config.yaml
image_size: 64
layers: 14
width: 128
optimizer: "muon"
momentum: 0.95
adamw_lr_other_params: 0.00072
final_lr_fraction: 0
adamw_weight_decay_other_params: 0.01
Rows from block 4 of a small image diffusion model, named by matrix and row number. Rows with one number belong to one neuron. Each number is 500 + 25 x the weight over its row's rms, rounded and kept within 0 to 999. All counts start at 0. Numbers have three digits each.
After each neuron's rows are labels from the 100 images, of 14976 (inputs lightly noised), where the neuron reaches its highest value: "responds to" is what is common among them. Only what is clearly more common there than usual is listed. The data: retinal OCT scans (Kermany 2017).
# fc1: MLP up (model.blocks.4.mlp.fc1.weight, 512x128), inputs 0-63
# fc2: MLP down (model.blocks.4.mlp.fc2.weight, 128x512, transposed), outputs 0-63

fc1.16:516443461508516466455519491487509486498477511485482427545513429516547485510483490458499515518453518480482529528527516503518513531494507493466462512465459498532495514506489488536467503465498507
fc2.16:451447472487502521497476520474529467507517477510530508520485506512489510523550451507504499495519462512500517475504496524500466477494507499498508483511518475504477535477507496520479510494505472
responds to: finding: normal

fc1.347:503554474538487506476508470530516461510527550514506523533495496513487521469490475486461457506523500487529485482491522462456479530478489497504480545508499516477482493524525488510480521569477527
fc2.347:515560549516526471464500512500475507523509453508486493493500501514482490534493522535469485530487567519398497537486507525524498472504497478478497476509496521507468494483506513471531485469507473
responds to: finding: choroidal neovascularization

fc1.325:523480477508490534469510480512538528478505496481504520532496474459489505522513471511511496462528512458512498491466513467479478535538540459508474511537490456491506483494512533484484500530457498
fc2.325:470481507521450541522504493551466485530506506524519445492499516491489491456494509483480490540492474526495516515520518521488551465467488508477536502446532500471477529485474456544489479485504519
responds to: finding: choroidal neovascularization

fc1.370:498548501502500524475515494525525538478488476508517506496522527523536465529489458548492524515490533517473495529533459497471494471498478489509502505497527475511473495496481483518493525491489496
fc2.370:502498513509503489492485519516465475550482501483492484471478479499463513508533496508515498465514486512532466509495519513505528520533530480534492509516455526515506475499513448506516506493511507
responds to: finding: choroidal neovascularization

fc1.440:509463464496497476504493489495514481489494506504504486494508541552502474527499515541502509499485499470481530473463512552475497505510485479496530529481461479514477492483544500447506540496539456
fc2.440:501504511532460517482535512532525511503469460501503526537489472450492538510483503490490523526484509460480477501497497472488486483454485473518465494500527523527487500555494523520513489551456523
responds to: finding: choroidal neovascularization

fc1.194:487490487503525522525503533534478504480522494467496497512553531504508520458477434483562501525503470480503520498495483507487499474508471485495515446498456549581507535515544552530507514477461507
fc2.194:524458503503524491492534479477490532514541499510498487465471437498473481522504523513462476462486523516514476484512488494480506523515537517525448483511505452463497440498501507476460499535499502
responds to: finding: normal

fc1.409:481499498462494500502477457509524487503486484511512469495484499521562501460525501471502464479504502485456501501485498510504486485473511546464492492500456500485518516506501481519480489465452508
fc2.409:531475511528510481513524487525470507473496513459482489514509494479498483511517506485506475491536504532520499506515495434490546533495482442491512516483506488490529493467513479492463456543533527
responds to: finding: diabetic macular edema

fc1.403:484505533468517512529491550535493519494498506512467490479521535514478519494499492477504491484481524467492493522573527550510509529487520497525498505471459451500526494544500521443465490512483490
fc2.403:528502487517481509471532491493535512528530485475504497479483485536518486467497508568528507474530478519503535494489510517477492507448464528483522476492530521486495504461509529552479549449475517
responds to: finding: normal

fc1.462:528473486508500505464506498510535511498462493508446477485494534525492493496470517550510460487493511472464434492501472499452444502503482529501538537504500514485465533512500544537516501500444498
fc2.462:434496509502484531518495464531479495544562456519526464543496484467512501500487473503522500475496489514494522498477501526496563504572515477513483528494494516492547501514542458476518514519512493
responds to: finding: choroidal neovascularization

fc1.221:543509499459500505476482537495488488488510464502514463538507507532488474432482506504498502519483517481537457518526502513519493507472500471542484487472476492503504502510526515517495478501454465
fc2.221:521520465475493487512493506499510545481493510508458482473468511486511470512543491540478520483502492508484523492478481559487474484567471483458516472525542526493482479497484521486521526500513490
responds to: finding: diabetic macular edema

fc1.251:482485528531521488534515475551510523462547532466454537515478477516479487470496478533540523495542504499476492487489506474541484503444484453479473500525509463509514486515467448505490499517503507
fc2.251:526491494545532491465497503468528471528442515510526476469515538498506525472504520459510541473498509515523532495456508462515525505501464524539493501481492475517497493469508475459523492466454514
responds to: finding: normal

fc1.59:464483479533492477465503500461442461479504530531555491482497520490481452480517519505512521460477554500465505505519511464515522515505468490497447494510544518527509467518433487480509496497526509
fc2.59:531467496458507510476488530527536519522507502501500502536505530520479536490501479473517483542517482500552488466484498540447465490498525523493519487496470497467465532520525511503485542493507461
responds to: finding: normal

fc1.216:513509457493482525529490502520461455511502510497473507502517468510519509497465491475485523488446482526518478510540532481536514483496521503485433460515535516463506453507517531516503574476519473
fc2.216:473438503508542484496534511483491550460509481523486518507490506463505456469480490549495447508534483477536508513510501529473475525542491488495467520503461456527475514497492523491531462517491497
responds to: finding: drusen

fc1.248:514521484495465496498491549486518481518532464525466484520533523508530468488500497474496492479462450492450496530547527470495507485512474473553512442517456518484489487533519531489496480483512513
fc2.248:502565517505531486497526473528502529478488521490529508499454494523479479482475475517474514510534517507544543476454470494474514488496491555469500526482534482474539484493495466533553520497468506
responds to: finding: normal

fc1.408:514508488475503506460516529471484480467493490496445451513509501473539476499506518496536521527493541556496540500492466499493453518474513476524499478476538525478469441477541487535511507465511455
fc2.408:511523492542501514547490456528514535538485475496535576483487529531482463485517463497471499478451525503533500512490504517544501481582532520492505533518449499474503541487437525516506525504492499
responds to: finding: diabetic macular edema

fc1.249:471470489482508475457483506505485484464518503478518493517496495517444499503484558488479476531525464522491497483501520544533492488445523491525530452466518483487504520514489527539489454499496530
fc2.249:450483494508518504489525496524484522535530459500492504551534495487513551529493458478509510483527531482518499496501521493535534503541523486524473532565518487535515489497508483486489526473516483
responds to: finding: normal

fc1.259:482521500542488511483467469555542496516523516519488502497478541516520452512513539474547491493459511492450503498503507549473470482539497499512461522518453517497463538500483507491532460506513505
fc2.259:464504491446500491503516492472515504526495492522489517494523474497497505514488492486519524524507503484496492540510530496467507561524480459507519525500499467491538548523538530520474471532528467
responds to: finding: choroidal neovascularization

fc1.220:519470476500498508506477491486510513476449520496515508460508525491500534469510480500487566491518527503495467471502464548501532499497487480535495506503496525523488487542469472455485533479500534
fc2.220:420496524511507499515481511492454462570525509500492526492475536490509492508488490514523537495502482507457482539442480470461539484479513519438497531508508518533513510517531480475513474509487534
responds to: finding: choroidal neovascularization

fc1.330:508496512522486506538522484508486469447531535541479508491498529556519498502538529474520507515463530507522498527494495478499508471511487480538503522497474513458503458503511513534498520554481479
fc2.330:471458517488482506460487522538476474589508492464524472480509534489478499505500440501503464500492466513442495469505488511499503535516510477499531507532519522511528538502478519454521479502543550
responds to: finding: choroidal neovascularization

fc1.453:497529464462499576502513536496523514489461501492524516486492499540487495495489470501474519464481503493498507455481536500512461507502506505534520471473523487552481455493517519469543489484510468
fc2.453:511545527510500466520509477545472465503534470496467480569509501481523522507508519516543503512511471513517479504521551520478503482504513501477487551515546460461525516456554526504509501510495550
responds to: finding: normal

fc1.375:486515549457512512517497487490505470484487453508514515507454483494497491438514454469484517478509482510487506512467462527531556543505499478500453466541509481474466485493498551493440498515512524
fc2.375:487506475531485541476525474561512509525512546497467495491524501501524514514482521536475515505494513491507490476519482491493434455512484491517518535484473483494529496501504443480537506492484509
responds to: finding: diabetic macular edema

fc1.441:516520435551510518510507484491486487471541488501543460500505466468500464543507515529555546483496549487546473499466487491539531468480514490524496484484507508533509481509488471498502503526475531
fc2.441:540517510457581489505495506503502494537485488530457498486433547509544469472516509464516471521475539503482492537555467467507506536482483528476508495495497481467501487542489490481491496515502501
responds to: finding: diabetic macular edema

fc1.430:484512543471498511485486518476448543509520478510498439533511498499485483519524512498482502507525486489490543491485529462506526510438514488483457471508481487478481489498506480499557497481468542
fc2.430:509516466546482523536496474494505470475493526522537539479530525500498492495481538504489495484483473501535490458511501490468507473563476506509506507485493516549535481532506475507464491516502457
responds to: finding: normal