config = dict(
    train_examples=49215,
    cond_dim=256,
    norm='layernorm',
    hidden_act='gelu',
    head_dim=32,
    patch_size=[4, 4],
    layers=14,
    learning_rate=0.015,
    orthogonalizer='newton_schulz_5',
    adamw_lr_other_params=0.00072,
    max_steps=6800,
    warmup_steps=200,
)
Rows from block 11 of a small image diffusion model, named by matrix and row number. Rows with one number belong to one neuron. Each number is 128 + 32 x the weight over its row's rms, rounded and kept within 0 to 255. All counts start at 0. Numbers have three digits each.
Before each neuron's rows are labels from the 100 images, of 14976 (inputs lightly noised), where the neuron reaches its highest value: "strongest on" is what is common among them. Only what is clearly more common there than usual is listed. The data: retinal OCT scans (Kermany 2017). In brackets: how many of the 100, against the usual share in percent.
# fc1: MLP up (model.blocks.11.mlp.fc1.weight, 512x128), inputs 0-127
# fc2: MLP down (model.blocks.11.mlp.fc2.weight, 128x512, transposed), outputs 0-127

strongest on: finding: diabetic macular edema (50 vs 11.7)
fc1.498:116106079091132102113168114156098143162118169141074135131174102178110100128149129161140156124086167135098122078106103116085180120118173086142105122177098084093126185147145131184167094126071105114149074147121145134077160108119186064111086154120134139103169104147126170158145117171116112090107152127151041126134127094128144120105138103172065169132160199093121170185165164117067117171117
fc2.498:169134188189127158125059157129122149125143101146181184098108156130116150136101100134133144148171071114186130116117108133125127158152142155154137093106104141193151086149204142099109143137170116180092179125143131131181132101140083179145173098106156088141123142090138108127114099067135146162141102147138213128113183118117141152095123143118215129180085120116146089081148059104167157087165

strongest on: finding: normal (86 vs 51.6)
fc1.42:168173217143158155154129106177128082116125151096120096081181123104182169117036156144126091125085160157123070154150128186122067169105129127067091164131162132073132107137109069176121114138152110151104075133126175136134094111135050080128169164147110111142143185120148081111125099136079075087142098162147138104159173138139124170112127088142141105151133178134104102158114149131138137107127
fc2.42:121109077184145100110128153016105149058157068122123185168115103124107104155162105152085113166129129099166166135090118085138167102113155149098123112118144103129105120120131205099135136105129125106119175128076052126124132121134174168122145110166121118140143084118123099162121158075093200142093121116071151133067126101162130144208108166123143197081144126127166172139125162121090119128142

strongest on: finding: diabetic macular edema (44 vs 11.7)
fc1.241:055149104052119135098083136152108161104129152126115152132065101134063204112122067110132170132105129078125160126140131108141140115129158124136053064140187128142192143093139111125127116144103125174143086126143138085120084141159179091130166121184173117104118123147212164084112067175159102161078142142160137161123138174140141137133128098127066150093126108101166168168139116140127131103183
fc2.241:177090146131103110146142152174130094177137130159132094113165092112135086103092143103116120190125170126156135201167102145124157134122143148101098138116076171131108184176089060123137152142173142133179193149099148152125144132122173096136142131083089083137156144121152087098075203146131176080160094145158122125148095113110138178108146180086148177193182156137068120161161141129128120164193

strongest on: finding: diabetic macular edema (39 vs 11.7)
fc1.248:110119112076121113167172144127118205146157147117142114114124101161153146072162059121137125128077210115185155167185119055101067155134115157138106133086127129114173116122136140143134144124122123162132039166142180157102132129133160067160113128103148137151156159121142134113078151165052112159124138126135140143113094145153070113162165138127128076104068169039166082100150120102137132103129
fc2.248:123186147160093148107093097144108070155123121159136175086126120120131121157144183168135160109184066169075134155100133245093146123114110087120136107188111122157102158168145123113137136115101115104125175090095114149113106142141132194139134118170143087083118149141168111121146088118136137081120151165084153054151125119090102132109158118124153147150221136182123146133152133159113132230126

strongest on: finding: choroidal neovascularization (86 vs 29.4)
fc1.108:151140153128122098080120201102136168192120199151129103109123123147118153177097083114176195143154114131107135114147107160154103113133149088130146094143082141092088116147078157154174165116140105117119162115139197132136181155157141060119164101131135131115137113156120191081146143173134159096113103095029079074172113171084078109120086149082151118099123124097112096150100106187117160132093
fc2.108:126055181125119103144099086172144129137189158077108098152159066087129170103112149138076174110100186147099090106140114096126152089106097152120125110083078118120126125089136131153073117170110156173119130120140181141092104131116119135192165115148100128171125112099115068183098097084122111126091153083191096098134105162187145130116159087174112120179140088133089165111143177055144110165156

strongest on: finding: normal (98 vs 51.6)
fc1.399:110128103127102135155075100137197140115080110106169204151130113139111118062129091122155104148110109063075116155154125045120107123075183179121199155141126083120158149121147159148109171103188162116176101152097094067137133123136079109087088120165164134137159134135147119139073098192104095178131156126119143161166167140088124139146108147161133119093076162144148138164125165151090107072153
fc2.399:101104141140138090143145132142068123150127175105062185137102171121132131183127186143141150101137171092132147112149195115151078161101103093100110076109065133121150120183147143080145126120099110158192120098125198142104092086111132111103125173157069147122188085105157091103180153082120133083072099177080115079109108114110106118130146122114140188111160094104095127149146051146125083126105

strongest on: finding: diabetic macular edema (43 vs 11.7)
fc1.113:120107130094123152134139132208174178121150154046154119121107117123106080197117121070087112078138137162102117093149119114148199081146213143194127093145102123122128142113179075157159086114098185100117146149113127126178080139175149129164174103111121148182170116121156068086098104139124143132094161130092099104142158133100112129069099146148143106124176074157130150084182124114128113114097
fc2.113:137174134204140098164140098075134082136150153153130164132172116117114135078119146142161146149167077125140115118150126095101070168080169087110155130106092152107181152116153149088131162093143121128155109108096076090068211103056119090103077110108154123159135099090140122095110173102087113152168152178179146067148168118179180117168097137100114137132137174129091119154088116156117124190165

strongest on: finding: choroidal neovascularization (67 vs 29.4)
fc1.292:097165114112140110074149097097095093134039192139131067090122155143156136173070081105150089095151141124157134190092150132141151103105057171190136150109132154113131136192081147149116154181129059102168139108148101152110182156166089098127160142138134110148155131102177087116143168124120086173105134124130131091105114141108116124154130134108173052130131136127134184116112049146151184145108
fc2.292:135124158103122158150115135178121147115202093079140199182092065108095140114193181119112162153094191152100112117132140093137102151153206091150120073147140082131182125072175110148148107091134174133149125124112158143137069141134168159118148114110080167132122113100049169128130125141114181093137133144139124193140132111148151138094147145134094198122119091105117068125092158142091105103182

strongest on: finding: diabetic macular edema (34 vs 11.7)
fc1.121:106111116180124057081074073183151152144185151159117129181114129164140107153136153213151151104120142097134153113123141059120105161158101122175095083099132106113167133101108122120123104173152074116120090084162107114123143129121184098171163111170124173177070133156111106069125144088115123145135099115153121119130088105103189139134151192128075136047118118153115126182165102088153167097156
fc2.121:201152098145205150116182167113125046114114095124146169102179157093081147110157088092192124131116135141128097142130123141142155123095169143131107149097153118163114159171163085099116131112096163132095139132087173164070133118164104160099108174099094074096156121153152128174079114154117128088147127148094147108121216123114076118072153115140188174175173124116141095074104080131111114149099

strongest on: finding: normal (97 vs 51.6)
fc1.78:151146155168141113152149178090130115135098091060111157064125146104142173132073153099135124079151140179144170186145129124151149142163178150193180140117137144084146152144148084077166085103135123135091121097122096073062111164106125198135133126126169075100176133105079108156129103084141181115153168128127103108162150081183102140092066116138120160119129072148107103090129161092160073132101
fc2.78:176098047081169150101130092110123127119190108147112148115147158172089128129132147110099132117099090078166118055135146133101108167071145174163079143145094113143108094128081151184120105168155172128121154118113099128204095133121120075083063078133113141186103123060108126094053159119114074095103143138152121176093136118106132116166123136137153105131129194110121102121106108115157194125177

strongest on: finding: choroidal neovascularization (61 vs 29.4)
fc1.490:124150150121100134057099134135185141138127140166127141092174111142167100154162129186102206129155151131144123113051086083120122155179114160115099176205114114143136097081121136089147152109172154188138139121104132171150094123141094099093180148083136143132126145170161098155111102087141107134129165110200070130092141126078108081089050122118103151139174099112172138087158085081144108089117
fc2.490:206138185143052106179136113113105113104115129087141133138086133143095161138120092092146054115124080139121121120179148178115080110116117081125150115039156145136151161166118112166098156134062088085132121130147102159070167109123164169142089061178141088111099114123114144116134128174117114110111062101064172132166147102164140179158148163163176123104086120153104128146112154166092118125159

strongest on: finding: normal (94 vs 51.6)
fc1.506:102108113117153137138178149096102096124083126102120118119124166081149168177125139136100134157134076153103085128108140084146143108129180157069139198134113140206097088090132120218113103175146128092131093126106113092096133151139126107062102174129098098171136133129160074096171145160088163099115144167226196103141085091082164130129102128155126084125133149160113100183118139154127093168169
fc2.506:158137166133175102129095100110173138141153137205132191177132087129132078121117115139161147104114130151128136116107116170117101097127058109132062092086098145011131139130166100128107115093142149147156183117101086171093116140152126198171173085110155088118111155179105155141122151099132092121148152099081066183113164159105112176143164111090114161146135180145133085096161108164121161156128

strongest on: finding: normal (96 vs 51.6)
fc1.314:091157158194140078068201110108046152080128158118084080053159124128142107135111098137098171134094125172101119171091135176110145079134157143073111125160191218131151110151125160136090155144159108128141092160165113169084162114161120118131115101098156086120155151099125118113120120135141197100172157134131146116130151152135096111133131070122101145113142130173130068132131088091165074168154
fc2.314:120137092123108130165043159124183095145135088167120216160063146147116150169136134158157114092145117097119138126111110074139144157119124143072183084103128075155101127202151125189154094106065155135128153114098136144117115160121130190134105246140092122116140124109156168111168127093165133138054159074126121133092103124143156111086135162087156142137121106134160188135132121128129123088115