From a checkpoint of a small image diffusion model: 6800 steps.
Rows from block 11 of a small image diffusion model, named by matrix and row number. Rows with one number belong to one neuron. Each number is 128 + 32 x the weight over its row's rms, rounded and kept within 0 to 255. All counts start at 0. Numbers have three digits each.
After each neuron's rows are labels from the 100 images, of 14976 (inputs lightly noised), where the neuron reaches its highest value: "responds to" is what is common among them; "place" is the part of the image that holds the peak. Only what is clearly more common there than usual is listed. The data: retinal OCT scans (Kermany 2017). In brackets: how many of the 100.
# fc1: MLP up (model.blocks.11.mlp.fc1.weight, 512x128), inputs 0-127
# fc2: MLP down (model.blocks.11.mlp.fc2.weight, 128x512, transposed), outputs 0-127

fc1.236:086125112193196106122165157098152115144087144082090170200127053066103180175088115144056139139135160118168148145156170149082190096155136078116149143132118164144164150179112120104108112125129124111134102140117126120116083111113123142142140120162106124142142094118122130129180182091118112066091134094155209150137131092111121127193140125109088080117162090143075107157137110097179093181106
fc2.236:163121137066070164142094094128080123122160131152187085124126162172182086117163144112195097083134140092115092119091125126168081115118096174136092108128122089117099128089171143153081149119128108133095131104151125108153175101126131115132162157070177110065136136153120108114069095200115118169173128078116094089109095128130134128093091138115220181176109158101170126119146176157104146085176
responds to: finding: normal (80)
place: middle left (45)

fc1.205:167129137097117110148123110135150110085149138104149141206086051112119101163098128156126144085045164124065105149174105125144127124180136195072166135134117143167132176169091140166127147080197104108122160172127134159098191156104139134067079188112129148097131149113101088132136075172096123158137136113119126093103090128146122099102093190111168109121115108143194085155088147124115182102133
fc2.205:122076162159135138119133113117135135154125119111054190069155166110130170149143119158167136123193106134194140170130180173140131131073061108105126131130100095147106087121157136143151119187064145155127160139157108108169129117118117059180189130192151152107148059149112115125162119102095150098130072190169097167116105125152170125122154087127093112136156184079134115118207131119163104143130
responds to: finding: normal (89)
place: middle right (43); middle left (32)

fc1.456:070098063132153111126101171116100191163163093066136138150081059116094117105118090067107163075128114094134069127123119082137156094151133127112112108175125099167138148177078192115097146183176089184173142117119132048091098152113129081137140114166143149138132169129119135118094109152163152141176150107118163181131131119118172177121155177106145104086155165153134165070140112099144109152139
fc2.456:149097139192128102089171099113157151122130155165163112112135135180136140154149104155091149115140120147128146157162128076126159136097073159138136122121104177140091147098179096111159138064064152055138107135110172178091142152149162146151052149136128037127186127138182080136115142128179112101061138086106124050173115120140098123155146118120139136178064103069158095163121096143127102137109
responds to: finding: choroidal neovascularization (60)
place: centre (55)

fc1.155:088109100109125169137103163117119131123147134147088104114119135093151074158118170153090105112121133146141131130155132134117149104139148098129128117140163125112163150082172114112179181112191138116168116104016115121094155177134155188141137125125090119114154089213128150100103132150111078134135076085202167105141059100037138180187110134111125120099159106181153156162111082172146094087143
fc2.155:143091074091155137110134091106089161143080173126135125177070188137120132085113131103139165170128112099142119104140148108104048090095140154120095092121131053106081130147048191148143143174105114130165109142183185096158105215103164116121134160107107119112134147181055155060177139123116115155158112092131130133069162129129119178087125143146113164144137117142086076129111117110134117109093
responds to: finding: diabetic macular edema (29)
place: bottom left (93)

fc1.420:107123090123127136118098192123139105120103131195116113115175086103129133132128135100065154094119177198052197127094114147132172112088105123123124071134117109135129195132099124138174094088118139142113089107141156155142137121105102090155060096134153158082123187089055148201031138157108136093128167130124125079155106170128099111143169170158150125128198128137129180134154140122133122148143
fc2.420:138132165069078134161143074111125134146139145068143131105079178131177113108137128132180094149144088063126054142174113128177084126169147131101150156081129155120118037087152112118103114156125126103109191116131058119164133127124117139111215163096106104192155092134192125075202119136116128131127089146136125183110136121120171125154087121121077149134096087137126123109071133133086105113142
responds to: finding: diabetic macular edema (46)
place: middle right (37); top right (30)

fc1.457:056177166152127105100109106182095124132171225138106173083101096179110186117131106135064111107120163181122121143142123149143076065113111142154179107146119143127129148132089130147119145140136094155194129153151091118133141142082105113158068165136185108147163120085143089111140160133075094100105111104119144103168172154138086180097060120096120144180134103086122087094173111143119184135099
fc2.457:209089107122169174134134150068156097127078080132124088118119182060095136121151145124180176129085084060089125121111108093102187165123169128135100182128110120145112120134141151131153137136156139094171123107116190150124150140166130116103164109118087116116099174115112218138095063131078139137128124113158152100105091105148177108211188148148115096155103160127082174108087110109130107115110
responds to: finding: normal (82)
place: centre (77)

fc1.395:173108121133140123104152055144170173143078108084118141068141140153132149144105095099217129133130161136099083142113093128157062110142118123143142117150151087167081106172119092131188084103095141088090120106112122196166139110145141120181113134122142127129094154103138142108160077085128203131116099197126117115089141100143154148172088142188136098187101116108061113132152171078163147195136
fc2.395:110126157167109108155097168146173147070155111157156131131130161102114138146146116182057101131095124156152147067215188130137165116103117118153127129127109109093161094038136138132140102112174082228111167150122156120117122086084137149081140133100162121114138114135084074105110169158123132132164113145132118088163072179132112137122156122087066117135115146161137099158080097130031157110143
responds to: finding: diabetic macular edema (49)
place: bottom left (25)

fc1.345:151140119120153173160093126117143159151151149160110173095180100124156072194152081105114155115137136109133189107120138168100138131172192087122174157141143135129096154061141074112111110142165127138103176102122141150166121089083136128104103131095190152162110116113150064061073108123150155110125144124095170146134134165124108125162056055157172116090142085069106178135106193155133078086124
fc2.345:116142125156125111094158171114115118144098118124166113131105174102095166088156167153146131138180151178128079118152134063121146125102071183097096112145149149092148112202156140149147115110123158110116127144132158115074117063196079152142129129194088097097129117103080177137144145168121100181121061115146112073144142083140147184142135163146050141175115170182147069102137073103112152175129
responds to: finding: diabetic macular edema (29)
place: top left (61)

fc1.193:097218116159148145145145129135114155118074140144163131158093124152106144165149178150160141133127163109113149148092158121128090058126120140074141127129118102154129163085145170113125149106134233121107163170107086107165137175095131082072083150150085200099190097101144126165130107109150053115070186127163083106112108073179120122135070157129108094129124126110110084144157148123130098086155
fc2.193:179090132078135098108091128103141080175159154114076118116122162090129166133116104142122164119190065122133078097118132147129125149110128080115093125126081199178143104128169096074175142132083076146108132115117197173087123118091096175184129122117150134160093147139156132161155105135164189111151127162103170094130144145080135164101190098130156151147183185192140180142152127154128075131075
responds to: finding: normal (81)
place: middle left (50); middle right (38)

fc1.88:127111125076092113100169059099103154127119113111118176150129101152144167101153116109124186083160151097112160080148138056149103112122117094097143114119103074158148166186091094095176155182122115174191139177079097112141124083115142159111179162124098143140165137136148155129102128202118053136095124115116166192142164070176151143144103183146091135086131121133138120112178153140059159109110
fc2.88:103108100142124102133142098107189173110126177144150129123093108138158114152105145137094051109092131106159198199135166083070117206107147146048170117143104135132088135126133192112105090083137147098200136119087119087122110140143091128110114148178143151125123140128157116151132064100182076168128117123127125141164085107113124031122077152152118155087099138108156128159099086143103167100158
responds to: finding: diabetic macular edema (29)
place: middle right (60); top right (34)

fc1.50:124174196137130146080122165208105126140139113147133122223141133124087091106142109113104120141129132067121133156107129139148125148121141103148189106180113113112125159132200091082119135095116118128136119144091131032120139089162136111145044122081105112149160138124167127095127133088062159167133164113040132160134146144139160097168116121178156122161143075094121096132121165120085090191169
fc2.50:139107082172106124123146107093094166065126177146162129036112119102156112173151064100155145136149085204133160052149128121097176097148088151087070149098123146126151075103081145154091092168160106138119106109127155180124133063114115132128151104147153088110153116135072142165138147182110139149139126160220123097144136103108073157169185128093122130116093134136136145129126100135187131105091
responds to: finding: choroidal neovascularization (60)
place: top right (30)

fc1.442:088159130112169112165158114159081120118083135150173178068088069104125150112116161130129133106131129117115140105079146123183112135096155137107145143098163112108151163084175159096137151157106183170095098076102132125132143127192119188126107095156062148171079131159099103045136089195155119132094141082158120131217103101105098107112160134134188145123097117071139097138151132081189134151127
fc2.442:158091113105060149093120165088147103128190132091114110222144178128165107111135122115127106187151116186144193106164072134076149145100155129123118102155160171162134148125091064143091155114183072087125123144162151113153164121121074092087188154132128113105184124165113128182123141107126131130126132114140133147035103144161098124141113134108078106106110165168109138158103139140061095102174
responds to: finding: diabetic macular edema (29)
place: middle left (41); bottom right (29)

fc1.481:120064152096110158105143113151107092102106131122099109087150189114187111180071116101141080112071131143121191178105141155127131080136155143158099154129139125139115095131108108199102120092126072122097103099103151182119161119135042136157104112170131128136143137148086101095061122072161139151205157139147102136186151148147137179158113118121150147089071132115196101119139125186165130149188
fc2.481:143160133206156099130109127102107161123149128133234118178130077121129106126155144158088127083133134145143104155096146112144092179089138156103094102131104184116198125162119086065093160096195102153099118157147166067121138101155137115139172158108101118148095104161132139105155168144177132147104074145135123077084131144113136094121156105117124156167185129143030157077161122123106118128060
responds to: finding: normal (91)
place: centre (77)

fc1.219:131139125083086135106214155136132150164086163125129170104055128124104121132130120115063194087146195151101139078176109126152190087184101110080154125155137124123155105152089126163142166096175118135189137116093148083099144128141070135120099180111113187143168133139151108125050127154112099137117185116069142139080172112185134133099152103085124152114105141114087098116118180086155147134130
fc2.219:129102073203135152124120110100094138096128111122169065090166074087101129138069143129129110132072138077120163199090077064068080174110081077038107117096152168099145170103177097091126109113141137119116142128159109139162147160109159158127147115123179113162181127127176118132115085130145079153129113103161105088133105099102116127108127156112122146142137124080169137165068122168105123070137
responds to: finding: diabetic macular edema (31)
place: centre (36)

fc1.218:124099160123117152102110149128111093135051169146106129108142156127129203138086097161153102098120130130058103127179071183124149111107161089126124120123143101126190149139163131161123126109173127199165176139121160075151103132128125087133113135182104139095120183140071109130130110174163079137111159138101157080083059111127178107123145068134115093153161081140135150136157106089191085119217
fc2.218:164139143116147162136090077126203198154206047061125121087159107152094080113109129083097135130112125133167103130080175107131165138148122141117113123091126130133103128108114159057169154117160143099151129121148128147140108147080138165119145149151152181103129084148123181110114141093200158139105085125208113172160167125147127158112128201128137156181083109134132079147111178130093151125071
responds to: finding: diabetic macular edema (29)
place: top left (26); top right (25)

fc1.179:148145155173146099138114078149140144120066180108126088166119143111095177171119167133149111149114071133083144128143110147149133148119144128092125114083132121119136139115175072139134116186148129152058096190156100133164084152155134073141127149128154095116130174135120102072106097116185100128137126134112169160168104083113133145126119111101089139000158115086097148222190177137110140088144
fc2.179:125152114142097183071184100124056119133146106154115141130173142201111119072108100060112139139097178102149184165133109123099123113170148151069126183125115149126167106134069204166130129125110134116059159100091084185078121154122160169145098124076114104121113165142136123135146144131141158149106130156202144148076128089122141134113155176074102113164123081116162112141135126170126094186177
responds to: finding: normal (97)
place: middle left (44)

fc1.245:202165147159124119106119098112150123177179130164137125061107181156117165073098145088092083127158166151047121098088169148119142164127150099115102163145167121141189107133117089174094115102107133127091122127138156127114122109119077142128068147106138127095117085104123165092117079141150097110137109115161131131153145157092190204101187091082098146176129108113142175207126116119160061130175
fc2.245:063090158120166099127168147099136155074112108097167179150178085102131078216153154165121156126087087127148144189115097158138115117166105143098147089136166111129116124092145135126130127134128126131092156153091114145116084171137173113143136056156179121145154160150099088165167195112143163134125118079120134130116133126113086121111140138156217074105148196141109102079146181113090201093107
responds to: finding: diabetic macular edema (40)
place: top right (54)

fc1.437:110124149100128120117121150120171128123104088193124134096099118126157147076100179139129156164106083108163153139183157190091080116117103173148127139170137170155086163109149156195096144066100109137122072152160095138133147103144162170115069132121115073131145107117127143183071125129121149140127152117123120166105150180156141138120213137160104083116050107120170153150126177050047089133109
fc2.437:141120168158142116135175116165084146102131157110183117139135136155088113184119092125185082131177178130162087131136086065149159088148127163126140107071103097066142102141120076101113140188115189108102138129098215132127135099115107082163149124155163169093096154108132102125114113143145151107140055112131140108147111076106130122124056116101150156170207156147111100097123082195171152084140
responds to: finding: diabetic macular edema (47)
place: bottom left (38); bottom right (32)

fc1.250:130154128115200135118127162089167114102126064114131155163119105139128197087144156111168115183097109065146151102121108108175077157102104125184162124031128156060138145107105180153077163125089103153132131186113144110070099112153118120122125184100116113198057126144162124115098133187180163142098147098128161166144085130110124138164084150104117126108116071156120105107120166114168117115111
fc2.250:098129118129085152163093113115092143170127116145160077094136197111174118173116052110118116087129158154149145172129118144067148110080131087159110164156110127149125099134147021189191087132096067093141128125128118175131145128136133139123138128084094183115194130137098152110147151113195085162163174066127092068069110145124084110143143173163129118122080159132127108156122134139098154116108
responds to: finding: normal (96)
place: middle left (64)